A small image flow-matching model, trained from scratch.
Model: 11M parameters, 48-pixel images, arch dit, norm layernorm, patch size [6, 6].
Training: 10500 steps, batches of 128.
Rows from block 7 of a small image flow-matching model, named by matrix and row number. Rows with one number within an expert belong to one neuron, the router's apart. Each number is 50 + 15 x the weight over its row's rms, rounded and kept within 0 to 99. All counts start at 0.
After each expert's rows are labels from the 100 images, of 14976 (inputs lightly noised), where the router gives the expert most weight on average: "responds to" is what is common among them. Only what is clearly more common there than usual is listed. The data: microscope photos of single blood and bone marrow cells. In brackets: how many of the 100, against the usual share in percent.
# router: slot weights (model.blocks.7.mlp.router.weight, 32x192, trained with AdamW), inputs 96-191
# up: expert up (model.blocks.7.mlp.up, 16x96x192), inputs 96-191
# down: expert down (model.blocks.7.mlp.down, 16x192x96, transposed), outputs 96-191

# expert 15
router.30:05 68 66 35 23 43 61 40 65 50 43 44 58 38 25 65 43 46 32 53 58 42 79 57 52 36 37 47 56 58 66 56 26 40 46 88 41 62 43 49 47 41 65 36 59 40 45 45 70 61 71 59 54 57 20 15 54 43 37 58 58 32 65 65 32 76 67 79 46 41 59 52 28 58 69 39 65 68 49 50 56 58 30 51 36 66 31 69 25 12 66 42 38 53 51 42
router.31:47 73 94 40 71 34 60 47 70 43 32 22 13 73 58 37 68 73 62 55 39 45 57 58 23 62 47 68 62 35 46 56 34 53 64 53 39 46 44 54 31 65 60 39 89 38 56 69 67 68 47 52 33 55 05 44 54 34 59 42 52 53 48 79 52 51 29 59 42 30 32 27 53 39 34 49 40 60 37 60 83 65 62 39 64 63 38 47 65 19 56 40 67 48 61 21
up.0:29 39 54 44 54 44 31 15 65 40 54 53 52 42 61 58 37 43 47 56 60 77 42 59 43 63 18 50 43 34 37 73 67 31 52 53 46 17 51 43 34 79 62 66 37 17 63 55 63 53 50 73 68 53 49 31 59 40 71 52 96 35 59 53 54 56 56 56 90 46 65 52 32 56 33 49 64 40 60 34 57 40 46 46 55 47 50 65 56 54 66 48 48 46 34 57
down.0:52 96 41 52 34 73 42 59 33 59 27 53 64 51 25 57 34 60 65 45 42 34 45 76 71 54 86 40 52 71 49 51 57 69 66 65 53 36 71 38 50 51 48 50 22 52 40 57 56 37 27 53 55 59 24 71 75 28 44 60 55 31 67 23 40 25 49 40 50 48 63 34 38 65 48 68 67 29 51 38 58 87 55 27 46 59 62 98 60 48 35 43 43 36 54 42
up.1:54 55 35 52 12 21 64 31 28 66 58 55 63 74 55 86 36 42 43 64 40 51 95 31 46 59 54 47 70 58 50 43 35 36 28 38 39 51 56 46 31 62 58 73 48 57 45 39 50 08 28 51 69 61 55 53 43 56 28 99 48 56 41 62 50 51 48 29 44 51 53 65 40 36 58 34 82 24 69 22 51 35 51 58 49 55 75 39 34 77 62 44 82 58 70 34
down.1:50 29 25 53 43 58 54 43 62 40 81 29 59 70 33 59 45 33 58 59 22 43 53 45 60 45 47 53 50 68 51 52 56 32 68 38 34 53 29 41 40 59 57 68 23 41 61 50 35 77 17 53 49 63 54 61 32 64 51 39 34 63 40 59 62 45 67 46 69 34 22 47 79 27 33 40 80 43 34 21 40 39 54 39 21 45 72 45 54 12 47 57 94 34 39 55
up.2:48 38 74 53 56 47 43 58 53 43 72 44 03 68 76 54 48 32 62 52 44 70 74 63 55 67 57 63 35 33 60 43 69 49 31 66 54 64 20 41 67 35 04 46 28 30 44 30 42 44 22 37 48 54 37 58 80 37 28 61 72 42 50 72 50 58 53 92 52 75 63 64 57 50 72 73 37 52 97 73 38 27 69 49 49 41 46 56 49 30 29 30 64 29 61 42
down.2:67 37 62 56 70 23 51 59 54 58 84 52 92 28 50 32 74 51 65 45 64 45 46 48 58 57 34 26 50 10 46 68 42 25 76 19 71 33 73 61 71 58 66 33 47 59 46 74 39 42 12 43 66 28 51 38 51 54 33 47 42 47 49 53 54 44 53 99 57 59 38 59 49 52 77 69 80 43 99 54 55 56 74 66 52 48 53 50 74 38 52 59 66 47 40 37
responds to: cell type: artefact (40 vs 9.8)

# expert 14
router.28:28 57 38 35 16 61 39 53 68 43 36 65 54 40 45 67 33 50 25 53 52 40 54 47 69 25 63 88 56 62 60 43 40 65 60 47 51 64 52 43 41 48 52 64 40 79 23 55 61 55 45 37 46 44 61 21 59 54 32 57 64 55 12 32 40 23 79 49 61 52 51 40 37 58 62 44 32 54 61 42 72 28 25 50 31 46 15 58 34 34 82 73 42 51 57 66
router.29:58 54 65 47 26 42 42 44 66 54 42 43 21 39 34 24 69 43 62 56 38 50 51 63 28 41 56 61 73 46 52 39 37 58 58 70 63 60 52 43 19 50 55 50 68 57 33 30 48 69 51 51 31 52 25 57 79 44 45 24 51 50 53 61 53 58 83 37 52 40 10 35 48 40 48 56 51 66 56 76 47 58 44 47 53 65 14 40 55 15 63 27 47 60 54 56
up.0:56 27 79 61 57 25 49 44 44 57 62 30 57 51 30 34 46 37 48 44 34 33 67 26 49 38 45 37 46 62 44 58 67 21 27 60 53 28 45 47 62 46 57 59 57 09 52 46 66 64 77 52 63 58 32 79 49 62 54 54 48 39 53 70 35 63 33 66 55 49 05 61 70 52 58 59 80 07 27 34 44 76 46 52 51 51 58 55 50 69 47 40 54 49 73 51
down.0:48 61 13 63 48 49 50 48 53 57 53 36 50 68 48 61 55 55 26 59 51 40 61 59 64 54 46 61 45 69 60 47 38 36 58 91 49 57 65 38 53 63 65 50 73 51 47 22 78 70 61 43 35 53 65 57 43 56 56 65 47 37 59 51 55 20 61 54 43 54 20 38 41 49 79 65 71 72 24 56 31 12 57 58 54 56 49 68 41 00 40 54 44 62 13 56
up.1:79 84 14 38 26 43 30 42 83 49 51 85 47 55 40 41 47 54 56 51 53 38 50 57 36 41 52 61 58 80 43 64 64 48 30 75 26 55 36 48 75 42 41 49 36 59 58 28 89 39 89 61 50 44 50 48 50 39 30 52 65 17 39 25 54 62 70 35 47 53 57 46 23 53 33 58 56 25 41 38 52 28 58 68 44 32 57 00 67 42 56 24 00 53 23 52
down.1:63 56 99 39 89 60 42 42 68 38 33 90 58 41 36 62 37 58 45 50 55 69 56 56 32 31 50 57 57 39 32 44 45 37 50 57 44 57 41 42 49 57 68 40 30 52 50 40 48 27 40 66 22 74 56 54 48 45 44 49 57 52 39 57 40 47 61 95 59 52 23 55 31 65 67 65 74 24 43 24 35 68 34 80 62 64 64 34 37 44 58 40 48 70 61 49
up.2:48 18 51 54 75 53 47 68 43 58 47 78 72 39 51 32 41 58 50 55 53 61 58 70 62 58 63 41 26 47 71 50 47 49 31 39 93 68 59 50 67 67 34 42 31 63 43 28 42 45 17 38 48 52 46 38 58 47 30 50 69 38 66 42 42 37 63 12 30 43 17 60 06 64 63 65 12 47 64 82 48 22 41 48 60 37 51 44 21 38 35 45 56 42 57 33
down.2:55 77 80 16 71 29 54 52 45 63 48 67 28 66 62 59 58 57 43 47 70 46 34 63 50 48 67 42 38 57 42 40 51 47 38 65 49 20 76 53 54 54 36 32 48 51 71 12 73 27 41 62 21 60 47 38 56 50 53 20 39 46 61 68 31 11 25 36 54 70 55 59 36 44 77 88 50 65 62 51 47 65 45 59 67 60 78 33 49 99 48 52 55 88 47 31
responds to: cell type: segmented neutrophil (42 vs 20)

# expert 6
router.12:73 77 36 56 89 45 68 40 36 44 51 29 78 43 51 50 60 58 58 33 56 36 54 40 54 49 32 30 28 56 39 45 41 52 71 68 75 53 50 35 52 40 32 50 30 43 21 29 33 37 38 61 77 65 69 65 46 48 72 59 34 57 56 54 79 29 77 66 72 39 22 49 65 45 69 34 62 34 35 69 32 66 46 42 27 46 63 40 59 63 47 55 57 56 72 57
router.13:64 61 39 48 55 65 37 48 56 66 54 36 55 46 37 44 67 59 44 61 54 55 71 25 60 27 57 22 40 75 61 73 35 24 63 38 60 48 53 38 60 18 49 73 39 37 27 83 38 62 42 81 52 46 49 31 45 37 19 66 46 56 62 51 56 38 59 68 50 39 43 35 42 71 74 54 68 27 53 57 49 45 47 56 37 55 60 68 38 44 68 57 37 60 78 66
up.0:70 48 45 65 37 44 43 55 55 47 55 49 52 36 62 68 47 50 24 59 27 21 68 32 41 46 20 64 43 51 33 54 80 39 44 30 29 45 65 60 72 33 33 33 55 61 51 70 53 57 47 47 49 35 41 48 45 34 60 63 33 62 69 27 63 47 67 40 53 21 48 54 59 53 53 57 52 52 53 62 36 44 33 74 61 57 46 66 42 54 65 78 72 54 44 45
down.0:55 22 36 53 67 57 50 40 45 55 49 44 42 47 54 48 64 38 41 49 54 09 53 40 30 60 60 42 34 54 61 47 67 48 39 12 64 46 37 28 51 45 58 48 45 53 58 62 56 32 53 48 61 71 43 61 45 73 62 24 54 51 33 46 49 68 29 46 83 77 76 39 38 59 50 47 61 68 36 64 52 47 30 53 37 56 45 33 38 41 53 55 64 43 46 24
up.1:12 61 96 51 37 87 71 52 62 51 40 53 48 41 34 55 61 64 59 61 44 36 53 58 56 65 60 69 44 53 44 42 62 86 48 37 68 38 77 45 72 24 63 46 43 44 57 81 63 59 38 51 78 55 44 37 44 60 44 29 52 52 26 40 56 40 40 27 70 27 48 40 55 56 29 67 28 41 68 43 51 33 56 52 26 48 69 42 65 50 32 41 49 30 58 62
down.1:22 63 24 55 49 61 59 52 61 57 45 37 39 45 37 56 50 66 57 45 53 47 45 31 80 49 21 27 51 41 50 27 23 38 51 63 71 46 49 41 40 61 36 60 55 68 41 37 47 61 31 35 45 56 69 37 29 42 54 49 54 57 63 34 68 58 44 32 76 50 57 61 29 57 32 44 41 23 54 41 54 75 66 44 49 52 53 64 47 61 25 55 48 39 33 47
up.2:54 17 95 69 34 46 66 49 41 50 76 42 41 47 56 52 52 51 45 39 56 51 59 59 35 63 32 65 68 65 42 33 70 47 49 45 62 58 33 48 44 54 65 36 46 42 32 37 70 75 89 59 21 38 53 51 41 48 54 47 31 63 54 56 49 50 42 19 43 56 16 48 09 39 19 44 43 50 43 43 63 36 58 65 38 50 70 26 52 77 32 56 31 39 72 50
down.2:43 45 54 64 51 50 34 45 60 50 43 47 36 38 35 40 51 45 47 57 63 54 77 41 64 63 29 26 57 69 49 33 35 52 41 73 43 53 67 25 45 69 60 30 35 05 51 17 71 41 01 45 38 48 00 43 55 48 71 39 25 49 49 36 51 78 48 14 61 55 70 65 17 50 80 50 39 29 56 57 60 54 54 52 48 58 54 99 41 24 35 42 37 38 47 60
responds to: cell type: lymphocyte (38 vs 15.3)

# expert 3
router.6:54 41 70 38 48 44 38 38 55 53 46 40 62 46 30 59 37 60 42 42 41 54 56 34 50 44 36 51 67 78 52 42 43 40 46 74 52 44 43 55 47 62 60 37 53 25 48 49 48 78 60 50 57 34 20 74 55 67 69 65 69 55 57 65 37 54 61 41 46 36 25 53 10 65 35 28 78 52 63 59 58 57 49 79 31 49 62 27 26 67 31 55 58 70 70 50
router.7:50 58 49 41 41 22 36 11 79 55 49 40 60 53 39 61 50 44 46 36 38 54 69 35 38 30 51 70 63 60 39 36 57 52 64 75 53 41 47 32 52 49 50 54 67 17 37 41 53 74 69 62 48 58 23 55 53 47 65 73 48 45 78 68 35 45 63 49 44 55 53 50 25 48 44 23 64 28 44 51 51 48 21 58 25 53 57 42 19 73 39 55 73 83 75 63
up.0:50 46 36 55 38 42 21 50 55 30 70 49 54 86 66 73 59 69 41 29 29 33 51 28 54 59 69 44 52 30 39 57 28 42 61 92 67 62 33 60 60 48 39 42 53 50 33 65 36 63 51 45 69 63 38 69 29 35 72 70 35 59 42 53 62 39 64 60 27 45 30 45 66 43 57 54 41 42 32 38 41 83 65 30 45 56 70 40 72 60 47 55 90 56 50 50
down.0:50 55 54 44 47 40 46 48 60 36 56 70 57 26 56 57 34 55 43 44 52 17 58 52 58 48 32 35 56 67 38 59 42 43 92 82 47 49 58 44 55 44 58 28 60 52 42 87 63 54 47 63 26 39 43 48 37 44 51 32 29 23 37 55 58 30 44 45 32 55 60 35 69 58 40 29 25 99 47 57 61 36 34 55 42 43 64 62 60 11 44 50 52 52 39 38
up.1:78 60 56 28 53 67 39 32 58 57 51 60 14 58 51 24 49 21 50 67 81 33 51 65 42 39 25 70 62 37 61 55 76 55 60 48 49 42 58 55 56 46 57 43 61 59 47 59 43 43 69 28 36 52 88 14 43 43 26 50 41 31 31 46 53 30 53 39 32 52 76 56 51 51 60 75 57 81 66 56 32 73 59 21 30 65 68 33 67 39 40 58 90 47 38 59
down.1:57 53 29 65 51 70 37 36 66 38 49 14 41 83 48 58 42 26 30 64 32 49 40 57 88 41 63 68 39 54 56 57 69 22 51 63 61 73 58 39 39 46 66 39 52 69 46 31 54 67 63 24 40 75 48 59 62 68 68 47 44 52 40 64 53 69 34 80 64 34 45 43 47 27 37 50 68 40 72 68 44 54 75 53 55 51 16 43 22 37 56 52 21 46 39 70
up.2:52 06 45 65 47 26 45 37 62 69 61 53 28 03 40 68 63 33 32 43 67 53 74 63 38 55 52 40 64 47 57 47 87 64 36 38 48 47 81 48 54 61 46 32 46 30 49 96 56 67 58 51 38 48 39 41 52 54 46 31 77 45 54 45 39 35 48 25 61 65 31 48 53 51 44 67 45 62 47 47 70 29 31 62 44 63 28 45 25 69 35 58 38 31 40 61
down.2:51 72 55 32 67 37 30 61 40 60 48 70 56 65 54 46 90 58 75 28 64 57 52 38 44 39 50 38 44 67 46 39 31 60 48 63 65 39 34 44 47 48 44 87 46 46 44 47 31 30 31 50 60 31 81 46 54 39 43 35 53 62 71 56 53 33 55 19 45 51 43 54 14 51 46 64 34 99 77 29 87 81 20 56 51 61 44 55 59 78 40 60 29 50 38 24
responds to: cell type: promyelocyte (29 vs 6.4)

# expert 5
router.10:32 42 55 57 48 51 51 44 68 76 44 73 41 38 43 62 46 36 37 67 75 44 44 33 41 77 67 54 56 51 64 62 81 37 41 56 40 51 36 67 52 57 43 54 68 34 76 72 54 57 75 56 54 27 24 60 40 58 50 65 73 38 67 73 37 85 41 46 29 55 72 51 18 47 54 39 71 61 53 30 53 72 59 87 50 45 53 79 03 38 51 71 23 53 62 43
router.11:23 44 46 70 33 48 57 48 64 73 53 63 33 39 41 43 60 35 50 69 39 49 49 62 44 80 56 46 50 20 38 53 77 46 03 76 21 63 42 61 39 74 50 30 65 35 83 60 55 59 65 55 51 22 24 74 59 55 55 39 64 39 58 65 42 63 39 78 42 60 65 38 53 30 61 59 64 63 62 45 51 69 47 72 64 48 38 74 40 40 44 46 29 30 53 36
up.0:42 84 11 51 20 67 52 44 54 72 75 48 79 40 57 65 45 62 52 47 60 51 50 42 32 13 42 54 76 54 43 54 48 25 64 58 65 66 51 53 68 40 44 33 69 57 57 64 61 26 40 42 25 72 31 66 39 31 64 72 64 36 49 49 59 62 33 24 51 54 30 74 36 53 52 39 49 26 51 54 70 40 37 58 52 54 49 51 66 00 45 55 68 42 44 34
down.0:42 93 72 56 43 71 61 60 48 41 57 68 82 48 51 71 69 62 40 58 50 48 87 34 55 59 52 60 50 73 53 51 50 51 17 27 39 35 51 26 29 50 52 52 52 74 47 98 38 60 57 35 35 34 23 47 69 54 61 65 55 39 33 30 46 53 46 42 65 35 24 59 10 21 30 42 51 27 66 60 61 56 59 55 50 64 40 65 74 34 64 38 60 30 49 72
up.1:88 40 35 69 53 54 54 21 56 61 69 41 51 28 43 57 67 51 75 50 38 47 38 37 40 59 31 56 38 47 38 37 29 43 67 50 40 39 41 45 57 54 90 73 51 64 78 61 44 65 92 59 67 53 63 32 39 73 39 32 62 59 22 67 64 38 47 61 51 20 73 59 49 62 38 42 36 45 71 38 35 62 58 18 49 73 64 35 63 68 57 38 45 58 85 45
down.1:51 59 28 43 36 71 62 55 00 52 54 80 27 73 52 67 42 67 63 41 43 47 59 61 49 45 34 69 24 49 74 20 52 24 59 62 38 56 62 53 22 55 45 43 43 44 31 69 59 26 43 79 34 55 65 72 62 61 54 51 32 37 25 53 17 66 66 61 48 59 46 31 66 70 47 45 49 32 59 46 52 40 84 33 45 66 52 57 43 56 53 60 44 47 32 17
up.2:41 59 69 55 25 46 46 42 58 40 38 75 65 54 21 53 52 35 54 49 69 45 71 45 38 31 74 73 52 74 58 53 74 53 40 33 37 48 54 57 57 40 73 69 57 19 44 66 63 59 52 26 84 45 51 49 42 57 36 81 75 47 46 70 41 48 12 22 48 45 44 46 17 49 71 47 68 49 49 32 55 39 42 63 30 54 38 89 29 23 48 41 84 83 64 64
down.2:36 39 17 56 59 24 67 55 79 39 45 25 07 51 82 56 49 66 52 54 55 60 35 44 33 99 68 45 30 64 44 37 45 43 45 37 47 40 60 27 57 49 54 48 46 54 57 49 44 36 13 42 65 60 30 62 51 56 67 38 26 33 48 63 37 57 42 07 54 58 18 38 68 28 54 60 65 49 29 50 57 68 33 76 36 56 73 47 55 49 41 46 40 60 36 51
responds to: cell type: lymphocyte (47 vs 15.3); smear: peripheral blood (39 vs 16.2)

# expert 7
router.14:88 37 31 55 84 52 66 49 43 47 58 33 55 35 60 65 55 54 50 69 40 57 57 59 44 49 48 57 42 66 59 45 21 74 77 38 56 58 60 35 44 50 60 39 41 40 41 50 62 58 30 48 59 76 85 48 51 47 48 28 39 49 70 45 57 24 50 48 64 52 10 61 41 58 55 49 54 40 43 53 26 42 46 36 60 55 59 13 64 59 39 52 47 44 58 57
router.15:84 32 34 41 63 46 57 41 73 38 57 38 61 52 38 45 57 52 59 40 57 60 40 56 50 31 32 49 42 67 57 54 35 62 75 59 80 55 45 30 54 34 40 35 30 47 27 35 81 38 42 66 41 62 90 34 53 30 31 43 31 65 48 40 61 40 67 29 39 55 24 47 57 77 60 32 24 46 62 75 46 46 57 51 43 38 63 11 83 71 42 64 61 49 35 84
up.0:72 31 28 58 50 42 50 33 41 44 48 60 67 74 65 42 57 64 41 36 46 45 59 46 57 75 65 52 38 70 24 45 51 52 43 60 37 40 59 44 36 60 50 79 38 36 54 42 47 35 70 35 56 43 26 68 54 62 75 31 80 56 63 54 36 39 68 49 63 38 64 45 69 67 53 49 51 19 33 52 68 32 42 49 46 38 35 40 80 31 48 69 21 17 72 28
down.0:84 69 42 44 80 54 63 52 46 32 47 57 23 50 55 23 38 50 59 66 62 43 70 56 33 48 59 47 30 65 41 57 60 60 17 24 52 68 49 60 46 60 13 41 67 54 46 53 34 68 60 50 56 74 41 63 37 57 40 36 39 55 66 53 48 73 65 31 13 53 37 73 05 47 65 45 32 14 39 60 42 40 50 37 46 64 47 37 65 64 51 45 45 38 40 41
up.1:51 12 00 54 07 48 50 51 44 57 35 44 22 44 37 32 62 46 56 60 51 68 46 54 70 60 69 40 48 58 50 49 62 56 48 61 51 45 28 48 62 54 53 43 50 77 58 37 63 34 69 83 05 45 79 50 46 56 54 36 48 52 41 69 42 35 51 66 51 44 05 53 42 60 74 38 29 78 64 46 55 31 39 50 60 47 50 40 59 85 54 62 00 44 40 72
down.1:30 18 21 40 84 51 50 56 39 50 54 76 53 85 43 70 42 54 54 48 54 59 34 33 67 38 45 30 55 34 45 43 46 42 44 48 80 49 46 46 59 39 44 57 49 68 43 75 32 64 55 48 22 31 99 58 60 55 63 56 66 30 50 28 61 60 36 28 57 53 35 48 44 41 67 54 34 56 89 80 57 31 64 70 47 44 49 85 24 14 46 26 12 44 59 56
up.2:40 61 65 57 74 62 67 42 79 37 36 54 54 94 51 41 39 22 37 67 39 35 52 28 53 69 52 27 42 60 50 58 54 42 39 37 65 67 45 35 43 53 41 64 38 39 61 37 44 55 39 32 94 37 68 45 90 27 76 54 52 53 60 37 50 33 42 57 38 74 44 48 65 48 67 56 42 55 58 36 41 38 42 48 48 81 51 74 37 62 57 28 41 41 07 54
down.2:89 54 41 06 35 81 40 27 45 52 38 68 52 52 54 29 57 46 33 37 44 60 55 50 57 36 38 65 63 29 68 43 56 44 76 40 49 52 55 22 50 55 52 32 38 71 59 52 57 66 68 33 49 29 31 24 74 76 55 64 54 44 45 48 68 78 49 40 63 46 55 39 41 48 96 57 57 52 60 56 55 44 38 51 30 61 75 50 42 12 59 37 77 41 52 80
responds to: cell type: artefact (28 vs 9.8)

# expert 12
router.24:52 52 54 80 40 57 46 50 39 63 50 61 68 53 30 53 43 48 31 47 44 67 51 36 54 57 69 20 40 54 50 78 63 62 32 29 40 49 49 29 52 55 59 46 59 44 69 60 32 37 46 44 78 31 32 72 43 51 38 33 72 49 57 37 35 67 11 24 31 57 54 30 58 76 83 61 52 49 67 66 58 76 41 65 39 37 61 61 23 28 43 68 83 65 61 56
router.25:47 57 57 66 33 44 66 32 18 50 37 65 61 43 67 58 48 50 51 57 34 55 43 56 37 53 44 14 51 22 31 58 74 68 46 65 49 70 30 42 42 59 46 40 69 58 71 60 36 24 49 28 81 40 39 68 53 60 56 35 45 40 75 53 50 63 26 58 41 45 51 54 89 59 99 37 69 27 54 60 41 54 40 69 63 49 40 49 37 37 34 41 62 62 78 20
up.0:50 62 59 26 18 64 75 33 37 51 38 37 73 66 58 61 36 60 51 35 36 25 28 46 45 29 27 32 60 52 53 56 30 39 93 34 66 52 50 55 53 39 47 64 45 28 31 32 45 61 63 50 07 73 58 60 52 58 61 54 52 43 58 79 59 63 38 00 36 58 38 62 66 62 60 43 68 47 35 70 47 51 48 47 47 59 39 27 53 79 47 66 67 50 82 72
down.0:47 33 31 55 72 76 50 40 75 38 52 25 65 42 68 42 41 29 42 73 60 55 38 51 41 39 60 74 58 67 28 72 58 66 36 53 50 44 48 84 42 52 58 38 54 79 51 46 38 45 59 43 53 67 49 77 72 52 47 70 35 32 41 60 43 87 60 39 43 41 37 59 56 59 49 34 59 26 49 78 57 20 63 43 31 39 48 27 29 49 73 50 30 46 15 71
up.1:39 72 36 66 37 40 38 48 46 56 52 71 36 54 44 33 53 44 67 51 69 85 28 62 30 36 57 53 38 64 49 55 36 64 38 60 68 40 63 43 54 36 46 46 63 57 54 69 70 38 72 31 62 19 55 36 20 39 59 46 59 65 85 42 37 65 44 16 62 49 38 59 64 55 49 73 60 59 51 33 52 43 55 47 44 34 49 53 59 43 29 38 70 22 53 45
down.1:48 38 77 44 67 21 53 53 41 46 55 70 34 28 48 47 37 83 57 51 61 57 34 37 36 44 72 40 71 58 47 50 48 71 33 44 54 57 64 67 34 43 47 52 64 38 54 52 53 36 19 68 49 76 52 38 28 66 28 71 28 55 66 55 27 63 58 22 58 60 60 51 38 36 24 66 54 67 65 45 54 58 47 71 33 76 30 47 73 56 34 44 35 45 53 46
up.2:36 51 44 55 44 48 61 59 61 48 64 60 77 29 80 37 51 44 61 63 52 27 63 35 15 52 62 68 61 35 68 48 68 42 13 47 38 52 65 61 34 50 61 66 32 73 46 64 72 43 54 14 95 42 52 48 51 48 29 82 66 46 48 52 48 38 59 53 41 34 89 52 54 56 31 49 52 75 65 49 57 50 58 48 38 62 69 59 39 45 75 48 74 39 63 20
down.2:39 61 42 22 27 36 33 60 61 66 54 38 42 58 43 60 56 44 60 59 31 33 48 74 82 50 59 55 39 57 35 26 63 14 54 39 45 64 25 43 65 47 79 52 42 62 69 36 56 68 49 48 33 61 44 57 60 62 50 24 21 53 46 60 57 32 56 80 51 49 77 41 48 56 29 42 49 50 29 58 43 59 40 57 55 41 35 56 36 44 72 67 69 46 39 55
responds to: smear: peripheral blood (100 vs 16.2)

# expert 13
router.26:74 48 64 47 75 63 48 73 46 35 58 53 75 85 50 84 38 65 32 54 47 57 27 19 55 46 73 22 55 42 51 54 23 14 57 60 64 58 65 48 68 50 52 70 61 46 43 63 44 34 30 69 41 59 53 28 67 33 58 57 62 58 35 53 59 56 52 76 29 51 44 43 58 29 64 56 58 49 57 53 58 36 58 29 19 31 31 38 74 23 62 73 49 41 61 47
router.27:66 62 48 32 25 52 65 59 59 32 60 86 77 54 67 70 43 70 37 45 50 44 41 35 66 63 55 46 48 39 60 45 67 38 71 46 50 48 39 24 51 51 63 39 40 80 57 55 29 33 31 63 73 61 51 47 58 63 82 62 44 60 18 43 57 27 43 54 29 43 43 57 69 50 63 59 42 25 77 67 68 74 74 44 17 47 38 41 60 20 43 71 64 67 51 63
up.0:58 68 53 61 40 52 56 39 19 51 59 51 40 66 67 52 52 61 64 53 35 21 39 61 66 28 41 30 50 52 57 50 27 38 63 57 47 37 29 50 61 53 28 63 59 46 48 24 21 87 62 57 66 58 45 53 21 57 57 37 45 30 44 43 56 29 58 35 26 43 79 55 76 42 66 47 46 83 27 65 51 78 46 39 68 66 32 26 75 44 40 47 65 57 28 50
down.0:64 57 55 46 62 63 38 60 58 53 64 36 38 00 60 58 30 51 54 61 50 30 43 21 42 44 56 63 54 54 65 49 67 49 54 55 60 62 27 38 41 45 34 40 27 46 59 72 66 30 78 54 62 67 89 57 63 76 67 37 45 43 47 65 34 29 49 55 12 37 52 58 45 58 34 49 37 57 58 89 29 60 54 68 59 62 74 56 65 34 57 36 68 47 33 42
up.1:65 49 32 44 69 38 40 39 62 55 56 92 36 57 53 27 58 40 55 44 73 30 53 51 40 33 13 68 56 51 40 38 71 55 56 10 53 38 32 53 32 52 70 45 47 65 34 50 61 61 53 40 21 54 62 27 51 63 35 42 39 39 52 43 46 43 43 00 42 53 61 46 62 49 42 66 16 98 47 47 62 63 68 44 35 70 56 38 63 39 42 65 83 46 31 41
down.1:29 44 34 73 57 51 37 32 81 47 61 59 46 70 47 59 46 34 34 56 40 83 50 54 67 62 81 73 63 32 23 80 64 52 53 84 53 62 53 53 44 57 56 46 46 67 49 60 52 44 65 46 18 62 55 44 72 54 75 64 53 59 44 53 49 80 45 82 54 51 23 49 49 45 37 51 47 52 49 61 35 59 50 50 62 75 38 56 29 42 47 37 00 45 50 43
up.2:96 23 43 44 57 94 34 47 28 71 63 52 55 46 70 60 50 63 62 69 47 46 63 44 49 52 71 57 32 36 59 53 40 37 45 75 35 57 41 38 63 64 47 56 51 62 45 49 23 58 27 39 50 48 89 43 53 49 62 56 71 59 52 58 55 66 75 78 63 59 64 40 32 57 61 56 40 99 63 45 64 53 35 52 45 74 43 37 52 00 51 70 72 34 68 57
down.2:68 61 71 62 20 42 75 39 54 53 40 54 45 67 77 49 51 48 48 49 23 53 57 28 48 48 41 47 59 36 68 62 58 70 61 40 44 69 45 60 66 53 30 64 55 09 34 39 47 54 49 29 78 44 50 31 29 55 59 57 39 28 63 59 57 36 47 72 45 48 36 51 43 44 40 44 48 21 34 60 71 24 71 40 56 57 30 38 59 69 29 43 45 36 67 70
responds to: smear: peripheral blood (42 vs 16.2); cell type: segmented neutrophil (42 vs 20)